A small text-conditioned image diffusion model, trained from scratch: text encoder activation gelu, widths [48, 96, 96].
Rows from block 3 of the text encoder, named by matrix and row number. Rows with one number belong to one attention dimension. Each number is 500 + 50 x the weight over the matrix's rms, rounded and kept within 0 to 999. All counts start at 0. Numbers have three digits each.
# v: attention value (text_encoder.blocks.3.attn.v.weight, 384x384), inputs 240-287
# proj: attention output (text_encoder.blocks.3.attn.proj.weight, 384x384, transposed), outputs 240-287
v.37:518546498492513445459553483500604477557519497459399540535557542494471489484517438547520490503376427513490462468480449507484519495578491428431529
proj.37:483546466428458436543549477481505469523473509535501557530548469521583519474450523486521542609620447483477508512555580564475534487441543455450490
v.38:518561523534492527552539456479516533526472509479590399541508549472511518575434528529490513511461465527481500489482591476498563403542453485500476
proj.38:528533449571475448485491562523489525548441520517447424447495588512596509440520431515564453526576508487530537572502482552495540587450462520523563
v.39:450518525534518576470557480518471547485508493501428410462523464528464526527457419414508470517502395568440392466550526533567372545543458509523503
proj.39:527467475506585527522476521543575530476508467439518513518464513492546510500532463499422490528447519549508561551505481553404638472477593547481512
v.40:487497507514535534546666532479514482482569506525464538590478487442406515505443526415521513527453435484465535524488391557506514545541630514438482
proj.40:484555505523567450421532462547445466485494452490486484415549476585546547515585479489460411499497557490463433484586543476534474453492482594544553
v.41:502562550548477430443426465471489454575522473533481393465493528461580473603464526543578531416474553533527539429539574535539530515476476466535422
proj.41:555578514501449482548533544508457468509404589466480518488516520470465529469560520539621450496548415517508441446508526413466456440506460561478541
v.42:489560484461488555518604366564540454449521596487459476619586510508548515429604386505552522496518291448574560487533426478460560546519509480447501
proj.42:477396516499458438491577602482476511544488460546595599466459578553562449480562574539558495616563590454506467454520600421579432508483447479463532
v.43:477517533599523543477613452436535529501586496513423511503554490523473408499465493470484485547579440540432431498497447539458488445482461399529499
proj.43:573491514383471484541498581549560460514406485512573477427590563496504459530536460548549567580474446434481547402547511458511504537540556581558484
v.44:579501541503563416326453569559505530541608481487540559484471538438589519401485648519478472456518488571542456544495440538486454597495443545431459
proj.44:521438433506552503625482475456486517513472659475475417456532445643467500427430455512432555525449442419459471477507575636441468381516485585480508
v.45:432378545541480455487482444413476521435492439504423502496492424502483435553415517511500484473497565515406504534425485521393446637440486524497519
proj.45:571466492528650576537545472489494501551506433421621442464549518451530497596612555504509508525453436608535446483506476348486491447578619548515379
v.46:423508479570571351448413573410367410568497473511556477345498460557523534516492533538586480413466599491439431498594446430558496351513408535461546
proj.46:569542534397470528508448464563583537544439511521349484546530431484393562472462489530524520474527377594505502508544540573482482533475501512376485
v.47:549539411565503504435375565491503559551450425489655425295409495393554623392537472482573490428560749509618660458557647437655422322559349600483497
proj.47:421502469483449561538433510514507386578426611465265528588467491460423552578467545527565481407427536514568436540421503500442544562444463498502361
v.48:479497540626486470530452472539491525476571467509501604549497649486489472530551536421470497446576485488476491456502487517500541484456558474500510
proj.48:554461487488475470439550532448541511481414469407532515485467405488472575457465512547596435579487521504494474481442476476444460517498497522500488
v.49:478521515505532540581463489474439520482497533554589516544477430472498496472583562474472516437502593495453512437462462535513510524519484479484514
proj.49:519497475536429428553448417536538451536457448367516534526509562445586465529414452495604462606506509463509513539506540521525452600508515518626483
v.50:515495464512550520463456460458435512552547470434473474497495525458570481526474435449491525571540469470485536523551405518455504573486536448513495
proj.50:529459451508442497468487551516559516459512538545487524467551530552453558434525553498488522410388533538465442483431537475517524412483440518456511
v.51:608449484517492542471550490519568429543543602594525526587511527415496364479447432453458613499464543474550440483498428592466407511427443548447465
proj.51:386542509457490497592477501506430648431468365455448442507462435483579544557463451491545403523514538543432512556528620415540547537476517506507572
v.52:555535504399451580486607453563466540498468499457484483545527443540453550520455472485554485555458435442491502488513541485457486507506520475494422
proj.52:480561531517588440483419522490486513453516590565473466496483557481505495521493499507467521391483558518498560560494468563511424521485507524456571
v.53:522481535469508535546468465524379492545532508514433573510420550500468511548464553539444472477472474527514438487490513492542473448479498475541511
proj.53:469495491513521483433599547495534525506482476462555413532469440497480476481552519497550568445500470443496534541528548604458484550502525530521479
v.54:471432534459469567514562537518547526504504465542546500586527467485568503486525475491437587441487519544488517467513427513454533529516455525566561
proj.54:518565499529490454565380530445414495593488534392511519510556511506481534533550505517491368582488542488559516508479567539549509515545459520450496
v.55:413482540436508428555455553499470409533497530465493536506470518498567512491556438465461471469421480484550489440498546510614551479452558587503485
proj.55:548497514509509534471560497531494539486459480512535497507527434491460539482499454481515498571526482521452532597556411510493521491524485480491550
v.56:492499533500506483535491537524455566557504465539528538479506468547518491588471482454428540386459461521438559449538547494535587505459499549503515
proj.56:543539502555496519539510492492599525443500564493566519491466519460510494419561505536588435594507529500513418463384470520509473511543521483531456
v.57:436541533525518540564559509511489518529483506480550496525649519482521492523450560415536422580517451553494486408430461407523464466443543462549537
proj.57:565471530462513418451487509426529514460542437572463463448397502528446519462497466508482622488515520446488557497505515553449498551534521540459425
v.58:539459454615501590549547494474501560530520530425646564528502477468524601493579462409488531517488523515465443476536462542406488541439526448488470
proj.58:426609464417443489560484486606551432474442414441406480504530563508508474492513498561463432527560543513477566461430534448518455551530475578455516
v.59:446481505549510477604542511499471506435493577532558417537532539509577461491530662549431399476413445429564554515583517510438478482517524475543440
proj.59:486546395500400562486428494483568475582469487533505553456518509482442453511457514422485513588553565515472499489481507542568454519489504505478506
v.60:448543508434515472504524554503466484522532400463514543482485527413383477415451593603599466473402576496442508585487465496507524575521562454505559
proj.60:536505511489424462499450482493461462537459602550499462464523510564574511473600447429465524515546400468499458445493550559496500422575452526476443
v.61:505481451535462555476507510496531447482560575537536467468461535576459540509565531454510439477557525506507456433468532484585532486508538511360543
proj.61:552445470487432583551506444537489470481475519541479472482528486494564493490380473512460572516538519503472565562581447493500503476529474559597473
v.62:555404453462512484456467537453478476460532507445433518494460444522485415504485526458595500521548488533511403433476471504464562545575555499430457
proj.62:414615494463538437548495476543484526557473452475542527485514594464547499536488508561577476576442488477519510512571600563538496504429499527541472
v.63:572519496511500545484536458529585570503565508553501498424437438494474491461504579458522466517506578481447511491476443453505586516466488497534458
proj.63:439437496367554488537391468531488530520510456479507511527567574503495548471429485580478501534501455516524454483494536593483493534502484477468491
v.64:428444451446469398524476454493524524451490509421590506544509531568503491394402399477526588524500506510551409486550437546471506509425455487478503
proj.64:537473521470524514421567412484479429529540530523407448478507488426487464593524534533494463542507444427464615486487549501469527515537521519487495
v.65:545488500514408489463478550454502408550563538515392436527631522463495483565531532526382417536526543488569597493485459559552489418581444441395425
proj.65:506427488451546487474523463449491467440531506507564530442403414523513501462496478484494550439468498500485425535512470452492572494431556538560481
v.66:529532550530468498529524496502434444424509462416502476463487464512514538461477411441452561557505444502528521527470565461482576399533492518516537
proj.66:491441491454533531440491521520598602531455460504457458477555527471474468563550473574528506407530467525516506465503432505523459559448528497477461
v.67:539518491523461539478462511604510540494439518516402499493583416531451475412486438459446570542479402508472476516448495580502561465490443510517507
proj.67:489548498487497523534541522425571517502493472452497472521462496456494547590456496475522505483536536498526540494522542395522436502466572520490568
v.68:509491571588525512523473477524525494486486567453436459501547534488511487457424451512444540515512374472462538630481571512450567506451535519503518
proj.68:524443446369546518442489582441492526539613516510574439512433531555448532547594546526524504462459592527564501447571448527502490485587463453520489
v.69:534533485426469464535514490486471524450489512495581514493481544487496547495589490446488426480516520480602502481575523507500547405486446447546524
proj.69:446496494534606527508506482535546448520520470476444519542542433476568420527439434535490541496456540501490516506459510464560493540513511559520445
v.70:565453586453554615474481466489541476511484489439506541451444534462562495588520563515554557556540638569495576474472485551540516579409440503477566
proj.70:508494442472512430450549485421541455510565502548535512509603496521561521404457446559428488449444449415494391497494469510484500494592523497603450
v.71:454487471571504485465480470496441488505541531513534469496456523514533539489501478522546614498540491523486519503481463498474514510532471509544523
proj.71:523507501421532446468509614506495475553426514500499531555493494475425515472514545546411486514395560523504449516627524495514528439481496489528502
v.72:506467510547483509501580511525462559472572488524447509530581494542438504513481501530530477427499514558546568488507441527575423504466534495408461
proj.72:493583483462577509551524502499517526491408454500496446489429504463511504548494549505491490500514454499471449550438518424388531487484529461572534
v.73:456527603502511438527473440518535515532484511455478583516460534513496447420535482497461465471438451473490496499532519471497486489545549504432447
proj.73:528496417463451529540490516557416424540524485497516506483509515546474507542400491538528489524494545522556519580477502513532478506508466469535516
v.74:481498544531539557502495459497453577457541520516506481450537489526565501549498438502496526447482586505535515561480464455440459435551472517480533
proj.74:531516559516486442541486508501503539496509400481494471451434523502463435465499476511540416544533440551497499503505522428537534561478506539435552
v.75:466418445516522432526503405450510480530511537551499484488553496482557491469432528594358569524489552511535517554482399540436519528540442491546557
proj.75:493479504510503502509483554505436521475525559505490527556478572477526440527574519397635451521465476510501486503523599480528491486451538421478459
v.76:585503463515602587474488543583483478485465508406499488577528564580505475500426502515563510488475569556534499519464547552520531456483488508462488
proj.76:511399539518480461514429475487520493465505492563550491517370406491518467577562496541456558416496573472484527474489459484521490523448514509567516
v.77:491444514464510482502492424493445528544484492519566464440518495525532564539582513534533507515505462507519498552499564431452460494498531625533422
proj.77:500437505524489480478462585476499525534586571521448445482459472521452479534467462418502543525485493487472528494534478496558545497470435394507502
v.78:433589477551528442489506550517577535501508484510521489516433497495502540457497521483409536458458546487475450500459510400506431585493508526488456
proj.78:512515532468491534551488483510447434520449460429490555491606531518550441501515516386558415606543468551480569451483475451507541463507507480508584
v.79:539498457482453376455548469519470489537481467507451470458543526557443516511505511586523463561461447510500413521503594482448458510484480541610430
proj.79:544533540484482600558483507461572520517513619523553541482570578547601471468536488489482539529537504517467508446436461558535530499485482410424486
v.80:544619524504514496415488559546521535581521446488530555514384560575504478572531618510472407545576546535602532496521530450509534549507458486566509
proj.80:470453492545518531469533503522452492467484515454550493468547491507466519496473449534566547493478437478577430480506485512473466469549519536539488
v.81:448526496457486534456491441481529489524559528539542477508507542522552473503526399523473550380506507498464517517503478487499447578468477512495524
proj.81:446496530501552416450504546482513478422486498470487537544533426460487477589477616480504570595414534491482495475545550565527553433575511444518484
v.82:567502447530555454485451531449486527486507521510444464471479507554434499515417554523466529532509433492528480452430448573488477484489553479432493
proj.82:493467595510480511462572413547474512418531520474594474448484494481445532477516458517540541439525556447494571543523545423476547523478506490533518
v.83:469427482527543476487531427446523474511480481466541495568494431437502518523467509484512556544495468475558498458557490544502507514501484510598435
proj.83:565557577549486522538391509485506505448482543536479538483545562503515513515472449540536488570437467555476500476512575530554474445476440503460505
v.84:556504508559477592480452459464470461458473476515439515518485444425575474466527527486607479505463475466490507468466548493501492523577535455484474
proj.84:476512529464532486536492575574514574592387473514526421485439561622393482513480579525462603536562527542574440478587477435527527473438472503516505
v.85:456490478506448420438576520543523455470457464541498492495500504596429541493436473477555521486478429448448520526437519476542570495458518456558452
proj.85:609532485526520520452531444458521606469497561529433495490509514457525533479529513472477531438526428584520466498606485456401506533585512563401565
v.86:492473556435445432494502618569492610524481514553455543538499475534520455369405507477473546463484465462447485523501512527477576481547566519475470
proj.86:516505426554642534459538475472514515430471504455449402428489517529430529593510434461517497484565468509506589530470499456507447509466399484452478
v.87:509458532459517582480485543507492490564562500497631473555435502537464488532535491468526483573579525479498467442457426492493490577510450502575438
proj.87:514562543535449526573463472492530517440513509478432562473610560505539531525404506533523430491424511545547508478429523481506486492492547466493557
v.88:491525487485469486495408542498486472459492588516510484470542494517446465550513465487464529451435576425480543502415459567497455483454446477508474
proj.88:504485508522421508474521474479451487528542535507492468547405445469479497469543490561549504512543507419563523517529524488498529545510555528553514
v.89:525409413372504418498548452497500461481509495489503507491473518494540511448534426545525496610446566521493474495544456506493516520427463517523496
proj.89:529489600602510469492487525519507481506492525546544552516519526559469452534468553485423495412563408438552529523504482462486492410519522539457504
v.90:503483493467558503445443507431421498500517425524480504537434465470513467381594573453475481461560462479546532536496503542520459575486514528513564
proj.90:495501509508451501581500473514489480512520609510564521488516529476491504571496507578517525492465522482556467429523580504504503497586451541504455
v.91:476526436516526516545497487479466493489544513441652514514521470508489514443508407527473467461506465590494456595448544471447533428505568520416534
proj.91:493508526497518467439525507546475533508386477529443477511498500496490475514421473473550524544501562500528548511550488490516441557513476463503486
v.92:474522497493583519534500500498548513492620494495512531527565528461503463657511544491491516434464623438591502524505481490483454461532511493598444
proj.92:461594422563509499462431472462467500546512481459397486504432509496516473528509456432472532555508425582446512457435480546499445522474517491447501
v.93:460472575483490502493565448419462566484493460462480446560581488429466484559495638561541432548541561508437520465524511461489418478458496482526500
proj.93:535556475499375520500487503465547486528486536545474543465526573553542480491588440464470528441528386509583405490473469483544560524546490492483531
v.94:502560426405352435515459501521477522434450436518368452411514478532431568523451568568607492547531446522460460477537478500481549468521480543555500
proj.94:473474576545606552464545475450481428565524609530582509498520542470503463513557537539489654456500490456494544451514529604548496464535434447425391
v.95:488505500543490532480541495485513538442599497496465506519530598548499504490487537480536550521449428457563457554419459511445468451448549569518475
proj.95:457466465490516466519442476524493410449437474450521581472479474523484455509553439494492523570562572599476539490486536463541494472582519420524465
v.96:478525513504454434503488464465517529479532472548605468498466475490514595559538466492436515517491427465412519525449536551549496564490487460508543
proj.96:518457499486502572462520484548485539553463533537427491504534479503485501525476542521493569514515560550503560504534444457438466472488520472527466
v.97:517545486523507543427530419419463518608473474532510447446497575558512448532564449527436534530523481445478498507508466519456494509504493577436570
proj.97:485433521482448464526478541598505563478518524478505507501533477448504482485473524432488465496487598570566454484455498502524569470515515428471510
v.98:433456534545496536526410526498522507555543554542577455504568464410519496514591570524416505579502545492487483483516455494465472555521547540482515
proj.98:497496446458589469519563507453472490461485468438474468529500515495460499538434478444481547469469523518521566503480495507508468536565499496513473
v.99:475473526550523530509420452499550420482522475461459540533420524524508431495551582534573512487506554520410501529459479417513435500386582477503577
proj.99:517515460435468437522556436547517492494504532509581563460542559545479606502472481499475534572508485482613478473481508516403585513538471479482544
v.100:468541556460502507584585488477537478543463399477378474527401488529442472486501422522475509455431436472471497486533527489499575592495524541510506
proj.100:555497508509452487485351491534423497535575601494532541533563569447517546513496525517559503590554517572412487532465578598506497509481416524404515
v.101:528516498492562491474428550413490456473466531566489523491415520495549551487490461480567535545540471527453454487524481438460526436499511490454551
proj.101:466437531551531532526543432566620537492533454453486494496446503484508474457423515485431502542498518532510538485503485613506506490474469467525562
v.102:523539494465478490573477500495447423503487600490534504449455467472568504561523500446437514515508574498469482465515489625469537481485419567454557
proj.102:519476489534515516473460513504525578501483451513498555572505483532449537473519509559473493525511493514487486455466495474543478503481574477510422
v.103:432550470483384456446509506481525507453471515556400559465515573509478492434618512559554463460505513510494498497535505495446493461582465445439481
proj.103:533431491441521477541439484571479458518464585521567491559530461516525517476455579467464526459465554466454531530482505518561501483461531615441512
v.104:519465503454493475526576506425524492500501518421496524501492492525479461467480473467527508516521454464458588441545523561623527473544584552481510
proj.104:512615568556503482483490511531467459503512460584474443471498571506437561555541504540542534498583514502486502543497484446465482524443458419522548
v.105:509442494505567618448533533509578446520536459460544589500520406555542549527474402400460548525444499515484440486516469526530597457512533636470535
proj.105:512521476459461421479544520563486475458542556526444441491572458518490496481533529508451480473406493577497566541484468512527469502474464498510463
v.106:478472483497460491499495531503565421424448416540502503505516500446460510435528528480415516443487484497555499491460500490560480428472445531587469
proj.106:614512489478520502499469509489460592466517621502526515440519476524583516520570541535498556486488553416434542489508469519470506502579519527494539
v.107:524549470535524533494545419453461457469509489488501514570479483539564564461512464478487498549513486516523534458551556508538542560519552498464478
proj.107:432518469538399512456454557453550463522476479479482495449588498460520493568527493527597554535485484516445515507469467527493513461531440437494546
v.108:461446478417543562461538525413518506532499565575464540415440467481509508545510430532561586497586425401527372518563494532487432528462482457499501
proj.108:562498501531459465522442540597473494497476475456541504538585530507472558489476534441497452487441500588507537462489557472495579466538517521548567
v.109:468528479506519501540523529481526522543550539540523497527504515450481466489564564515488493528471476507567448454515550459508455482494491484505474
proj.109:564517499587495503493502505507480495509461486477462585414493523531613518505484492454520508537517547560491541549541496524524523483491486431475505
v.110:478513497468484451414455544561532553552534474522571445502514585503582567576503502482415500509533558486471536499488511453499530424577535494578520
proj.110:581495499496472490588483499480496532523513500479513517480579456494539524461576606443527500490377467539445464572525440615437504502488476518406538
v.111:524527502580466556454486562519490558533460512538563499477476549488456490441513532401599500490561480494426533442469529543569498553471556472468508
proj.111:497554525452473487569537426478514438443487524393480577466486507517516490533541511547404453549507519482601452452438524435424538467479479538481514
v.112:486463441512477418436494507486461529536590475452487471446523490430547497469458411496477632407504501518524531505456454519523596489443561503443484
proj.112:538489571400561519523530533562547424411457496571521484563521424543482542489560551501514469524449572484491515568525440508560397442514482562591494
v.113:546578486491420525464515597444531541536498425535547500527447583528556460467540507569510456524514584606454548451494522550479503458513515546483557
proj.113:439484489457586532486524502550482521466488513490491453424468464484472556516478491405434500485455507419501477500463508476501515497495463439498422
v.114:520575494493443459505550502511533529559471538511500499486492548516497444483545523512625453438555485492497424486515596483559483421434494514513451
proj.114:532446556553467476477536547494492425418513461458494536517477445474456532565446474503408529512523528435497569491477454519437530459492437476482522
v.115:458511469432517484441526505479446590493549397517379486463519579545451510549452551489562484507552613511480507383530553474517477567477480411498429
proj.115:516538626573608505598431515467534419486497575502574461560430446463577516496542493577415480454465440493540444527451464548545518373504450539518497
v.116:502509540527511424483501446445497517470491495549510539489496498494560524557504503491488477492452609519590541468490514545492478480508482444477513
proj.116:534462502504492540518517548534474500498486553497478556523528510487476489467453518501487580441525450446388456529569449526476465430503471601476470
v.117:539509533525525489445451509450399483486422458494418507480471455487526483521562452487450474547462422495461563453472505469507493420455476471372517
proj.117:481523475507432561535537467559519550498533522541486498469501481507518448501451440483573505515589536488581417565519526513528502556473544522601556
v.118:460516541481572477497561458516464483508494524511442510496478441434481491460473455491476561459496565524501581499495447519524451406465478555517508
proj.118:508466569490556490422488481441543494490468446505547483552480544523507546531504498531596543527413421430481425532485557500523579586484501499474435
v.119:484486506515510433436479456578555474505553540530490458516463421520535430610538492468459562433575546476500558499443460474470433508475481468522500
proj.119:418504484585499546573462557493432484482487495488537494530567542515502516481462523477481481529483500522501405580511521553535524468480495509482456
v.120:468464520522504484434478485465508453466529493566541460533467607555490432505533560556506594565507548470565483494543514534580574466477457493508521
proj.120:509519476472481467519500544517474544480471544441501518492535347470593501534539454413416426472515494526475516519432469439471466510541489516496483
v.121:453511493450559553489405523574558514536496539450460467545492549468499498541524481481485447477561484535510515569562531443493419484572509475516516
proj.121:498489525559482487505548510491443497543506425474537557464511524474487474545424585535408510572488554558542512428467515609496526497494565440496500
v.122:517460516477454547476570435519545531529472505536393470488538514509516521486545479478475432412537551542534461581471488489530568532504482555560540
proj.122:443572481547461506495472468472500498532483508480533532471531440453534466545498463498521496639488422453484522403517530542530434512524543484484493
v.123:501514573506509578546519541553576489513486482440520511537495509432564474460375407550483499492500463438471480474454445519440543557445479506541472
proj.123:539465432535440465506544497457458535490531527491407545493515477535445557556561521498546508468536460573498511537482536449552525439579520498530548
v.124:518474464531514551472521525473521478483468561390499548596522558579561551434483459473457506506485490556545502481535498499418432489490432566662438
proj.124:497589499490456481520469598462522413501515422514508473465502461452447432569521479556480498507515489471566530474471535531604512510529566451384455
v.125:381541512513496498470528533585536564581463542521619403464496529436587430426472546460575550502429460522427505477513523567531520491456543525467459
proj.125:539452467531557556467466465445461504435548434529437465521439491484430498568473438482496491467560587455590552555472480487419513542563530443453520
v.126:468531447544490500496503543507492495491544487498566551561523599536475430498534536540385358471511446511528551553494612509561420486507425499462526
proj.126:502530497481458503522441429509552477538473415444458538414448451455519507499535535477519611508526489440477435412443482528473580526550574489516510
v.127:534428445552462560453522473458445456533494564481509484540473430493467566472506501429458594527496586473451455499435619525489504505486480508493456
proj.127:525573530499499472501417468491529474496534448497500540455529556427568415523469516562564456485503447522579534487574428543532469459546480517532467
v.128:448559501460469489543519419500476543485473510569523547518535524499528498466485507481549451496535499464495473514533529454523545493597488485599508
proj.128:516562453520512526530500514491460522529423542442507477491481523499512415480486510480503559482497497487525498439488502495492396473440532557429579
v.129:511507561530488463558541536469525584465466480408398515433488459533487413452496494505438611516496584488584457511484578507485536478485528517576482
proj.129:508550484534488519480420467514402446508526502502540565541463549433522500503528530584527439470514424451443545472560512513526512520497464581432562
v.130:545504528457489524445469472511423432498482491477461514548473468551515513526496515542450479454447555554601547476451498510533552445487519605508506
proj.130:457463457462520494519521458516526473463520519543535442532497501442533475435418537501552536490526479524459461489520486494550430516509518495505430
v.131:475487536538481539638407545571529560529551453450588554555498441450533494512489482459448518508486553536546484562476461487595416619454520475475486
proj.131:485498473482486585409581435425482447522525495503433502446489502505499475498535472531507423563557488433434502497477543490463552525559488507534506
v.132:531519454541394487461530519521507484538536476458492437425462442487547466568452447465612502466532487469508501490540463522521464478473436534550510
proj.132:544488516407556534476535515472508482459479554503490532467522523585494534433547520484406520585485514515570549469522507469492616493501519482500501
v.133:503513543517524459498449466482461534476422447564536499511514406573539493578496564511619444444510474499505479488395517526411526596507521509422492
proj.133:536516514485465511480511496516510497482562472444483519472471530486412517502498473493447557503482513484450493510540451527494451416483534476551461
v.134:435556450468456440540563553577443552487526421530499407462487527516483406456489390505533531423481414467449499505501621516444519530498491547601509
proj.134:593502541465529533469432462447491509511486603510517568460537500498486562554508550528477485558577558506572478540523416503543493482458470530457513
v.135:546490529528465484528479437409468432464491545547543493451488441418464467535457462531484539479467517536463516489547494527462561551485589503454485
proj.135:454476498515580479470525480476511505501500480455441496528560517476549533535549547448509483601506491518550530503491464449550511439521439485562482
v.136:533477450508428566448574518480486480448518513489468529564523527453502435520519513578416476423541584501537483463558488525515522415491526465554447
proj.136:476499522566582419467393516506512472545579450515505416506555457469511506562529509480514492587432522528442480594471499494514422584473485515436500
v.137:520496546570473515483440396549516432469431511543499478454490497471485484433512504523469524439386484540492586483531478514473543475561528564438579
proj.137:519496516459522455520550508452501525499608581482516441519476544537505494506497538418549492507517562481467401538423531494481504547438428410519426
v.138:561468409474522523514455399441412617512581508522609466552501561491532509508511564550554463455568478544513545454590494441538547560544495443471443
proj.138:451510558518530498532522586546501464457412547495468529464523436515468465568480478465406504515483510507513415528455486515495438433498521538521499
v.139:536506539479487465553546494455518413455545511564395530613520506500515465510474404472535580430406587465442489494549503505539423461492538497475537
proj.139:534467491454509481450557478521476507526462426525552514416549438510488469501542508575560452531594430442557511429377565445476519584514493476543433
v.140:555439471483545504505463493533550471433495490522528501475534582556474518462471522547488547454487523481531496485519476415526487555512552531480572
proj.140:438527486462486491463568506464510536499600518510478453558487476507526490503486450490447510526527525495459540533467444510525509518459482459504458
v.141:495503444526535592520445479404508522512496520433488502457497524527499519504478503465518504551552577552573552486490521507502543537446509489477418
proj.141:557471509468433475521480554565502530521572502566520495479521453479505503462475528553459536499459423458458459510459463485503528473500500525534586
v.142:502539516565515447521502472495522499537437510461485460553541532464444502513485555485465512542498413555516523489488426480408495508539525532531522
proj.142:532479481443482540504454509510477463500484479522506575466500512567523460508473500535568521487545508496515464478520553516551488538463491516467483
v.143:498476480474469491518483494524497413500487545535548582427504553500519520464508520596441601506543506565505494445521519487387514558404516452532472
proj.143:481494501528494465514466533502512489512542397410461435514519444495464451502547447434469470581434571472400533594477509499526471468519516501448569
v.144:435497460517466492482503468560521548507452611496597507509582496493548460504460468492485458443508441448545562487480518454449470521579478505516520
proj.144:448518486523450521477499529403423520490471497532477495458460532536498533486567594420491582544479597541480541503460528552521478468506522494484496
v.145:480485517525569516469471477486546485432491472552413540509474447477482499508518595428597542483469553479489443429475539568524528498450472494514496
proj.145:525516538506475493552490512508452501553498443419592440389506540514453511449495449563496469531541424478519545510506497450441484506537541552508478
v.146:502498381541514554545469463476532518492473556534503469473467474583469458543489491466405508478513512556531522516479523529466518469472456520462585
proj.146:534491500488538518439544504467535442553503505495514469480545441470509505505522495495553489440570507519553504517498505419508537492553503542523500
v.147:517504467451496484565509583453464468422478532527649445444484527491539482502547466525427535526553498478558544532482535492490508464513497502634518
proj.147:449511571522605523473510471508536514551504507467413524494433458464465417482545521455571429474554552437551472476543549398468493557486529496423499
v.148:410521534488564555462491500501440542546511490518488552479519489477489524465440516490565436537388488512545507487460487513525483524471522494542451
proj.148:541575492460500500481478458484528448492471393454475521567497527423526511511516530500515561484482488479481389454491479482514510484503466534498493
v.149:467501492505491499488511457511434592519547405475471466435495508507479471576481520464545458457450459494523491508548551522484473579469531463492478
proj.149:476502506517533446498469455504474468453466518556569578573532529472577503434517513505449548545430509495447466386414405593555510456553474499459488
v.150:461480546442442551490459432447577433467474483535645402513555521531498500559491334487448466491522475501501527433547476582507589422480547527490490
proj.150:514468428518533489472555522510506555516506579478356558561479447404506495543515573473495512526452498534525451544542521482485424472457452569491541
v.151:489531460477500476507441550528529564459514527488530554462534476538633495491502462492543457488477512474496432462437527410558526596508468490461515
proj.151:520446461496472459481552494461512385606517430551475488515489495446467469415486536531502525561609485535499542558521448586486529492521521483565558
v.152:522466508499544457614542460474483505463503427495417427611448567454492511527456493529489470535478596428568621512473551502468540451516493474528580
proj.152:440527550570489596399454485553482515550463503532618535454462396464437558575529504497458472452465462553456391540584412513531432557484514529489481
v.153:487499523543515439499466494513462504528520474420604491408506481539490435474434466496428536484564518561453554543497489481490404549470533554552527
proj.153:534525494527405504561517472532491485474480606525484511523517567454574564482653581485573445554443526419571557439449560523519549474537523463472402
v.154:448507517496515573490547471467506427558486478467601472568561516485575500496462548478596547456522476413494492415594443522473470556519397467420450
proj.154:489491496538490472438463469505521502493458529511446513501461511508425480547512491604362530518429538632486486577471481539548478391533576501547508
v.155:457475511441568547534527539501547577531417581461509511483554477512551500536527520504423540506443388385487539459498528485410539503506478500422431
proj.155:480460501520483473509480567481518493437512446591479500536495513520403502511513465495526502445552613523472492590526499474583525542479481477555537
v.156:482560530549500454470487486434473497609508487506493542489552610550487558431489444443393543531426499451507518549516595522498514434490533468550512
proj.156:491401488489504482507459501531480460446506516448522481568500473517546435466493561494641507492451440484531508505477489521503517547526523443469435
v.157:467477504516448522512530556441523502570579505504550507491477471536537511536425579510546542544542481521556486458587455518505514509531555580427498
proj.157:524545516506535483527476399531514460494522573429451468517498500513444523550549483524436469501483571485409459510440567522532480509392494442527505
v.158:525482552583507542500537437477463526478517537561538465553543596483493498483439435565377463441419523476485484480505430399465472499466539564577534
proj.158:393515428450419522515361453557520529520384450453574589520528429521641451519435590450528439580457498526597572413438548601543420607634446393509425
v.159:501583483507464425491400461503487443452457571493481483525427456484568431514440440482522548578460451509436508513507530491498499436493502451581485
proj.159:527423558493456486512558525491557549540565499581474531487546573499516531412524494475492516516490495545524446527529418531483626525526526494403607
v.160:466453444562486441404453522503496491497532510541359452511539470376555514495479530501521457549476451555517448563527476533547442464429553454460469
proj.160:503492489459493548556588479498489453458471460549597454509484528518489516423565496512538498467501500516495553436507450457453502517520487443529540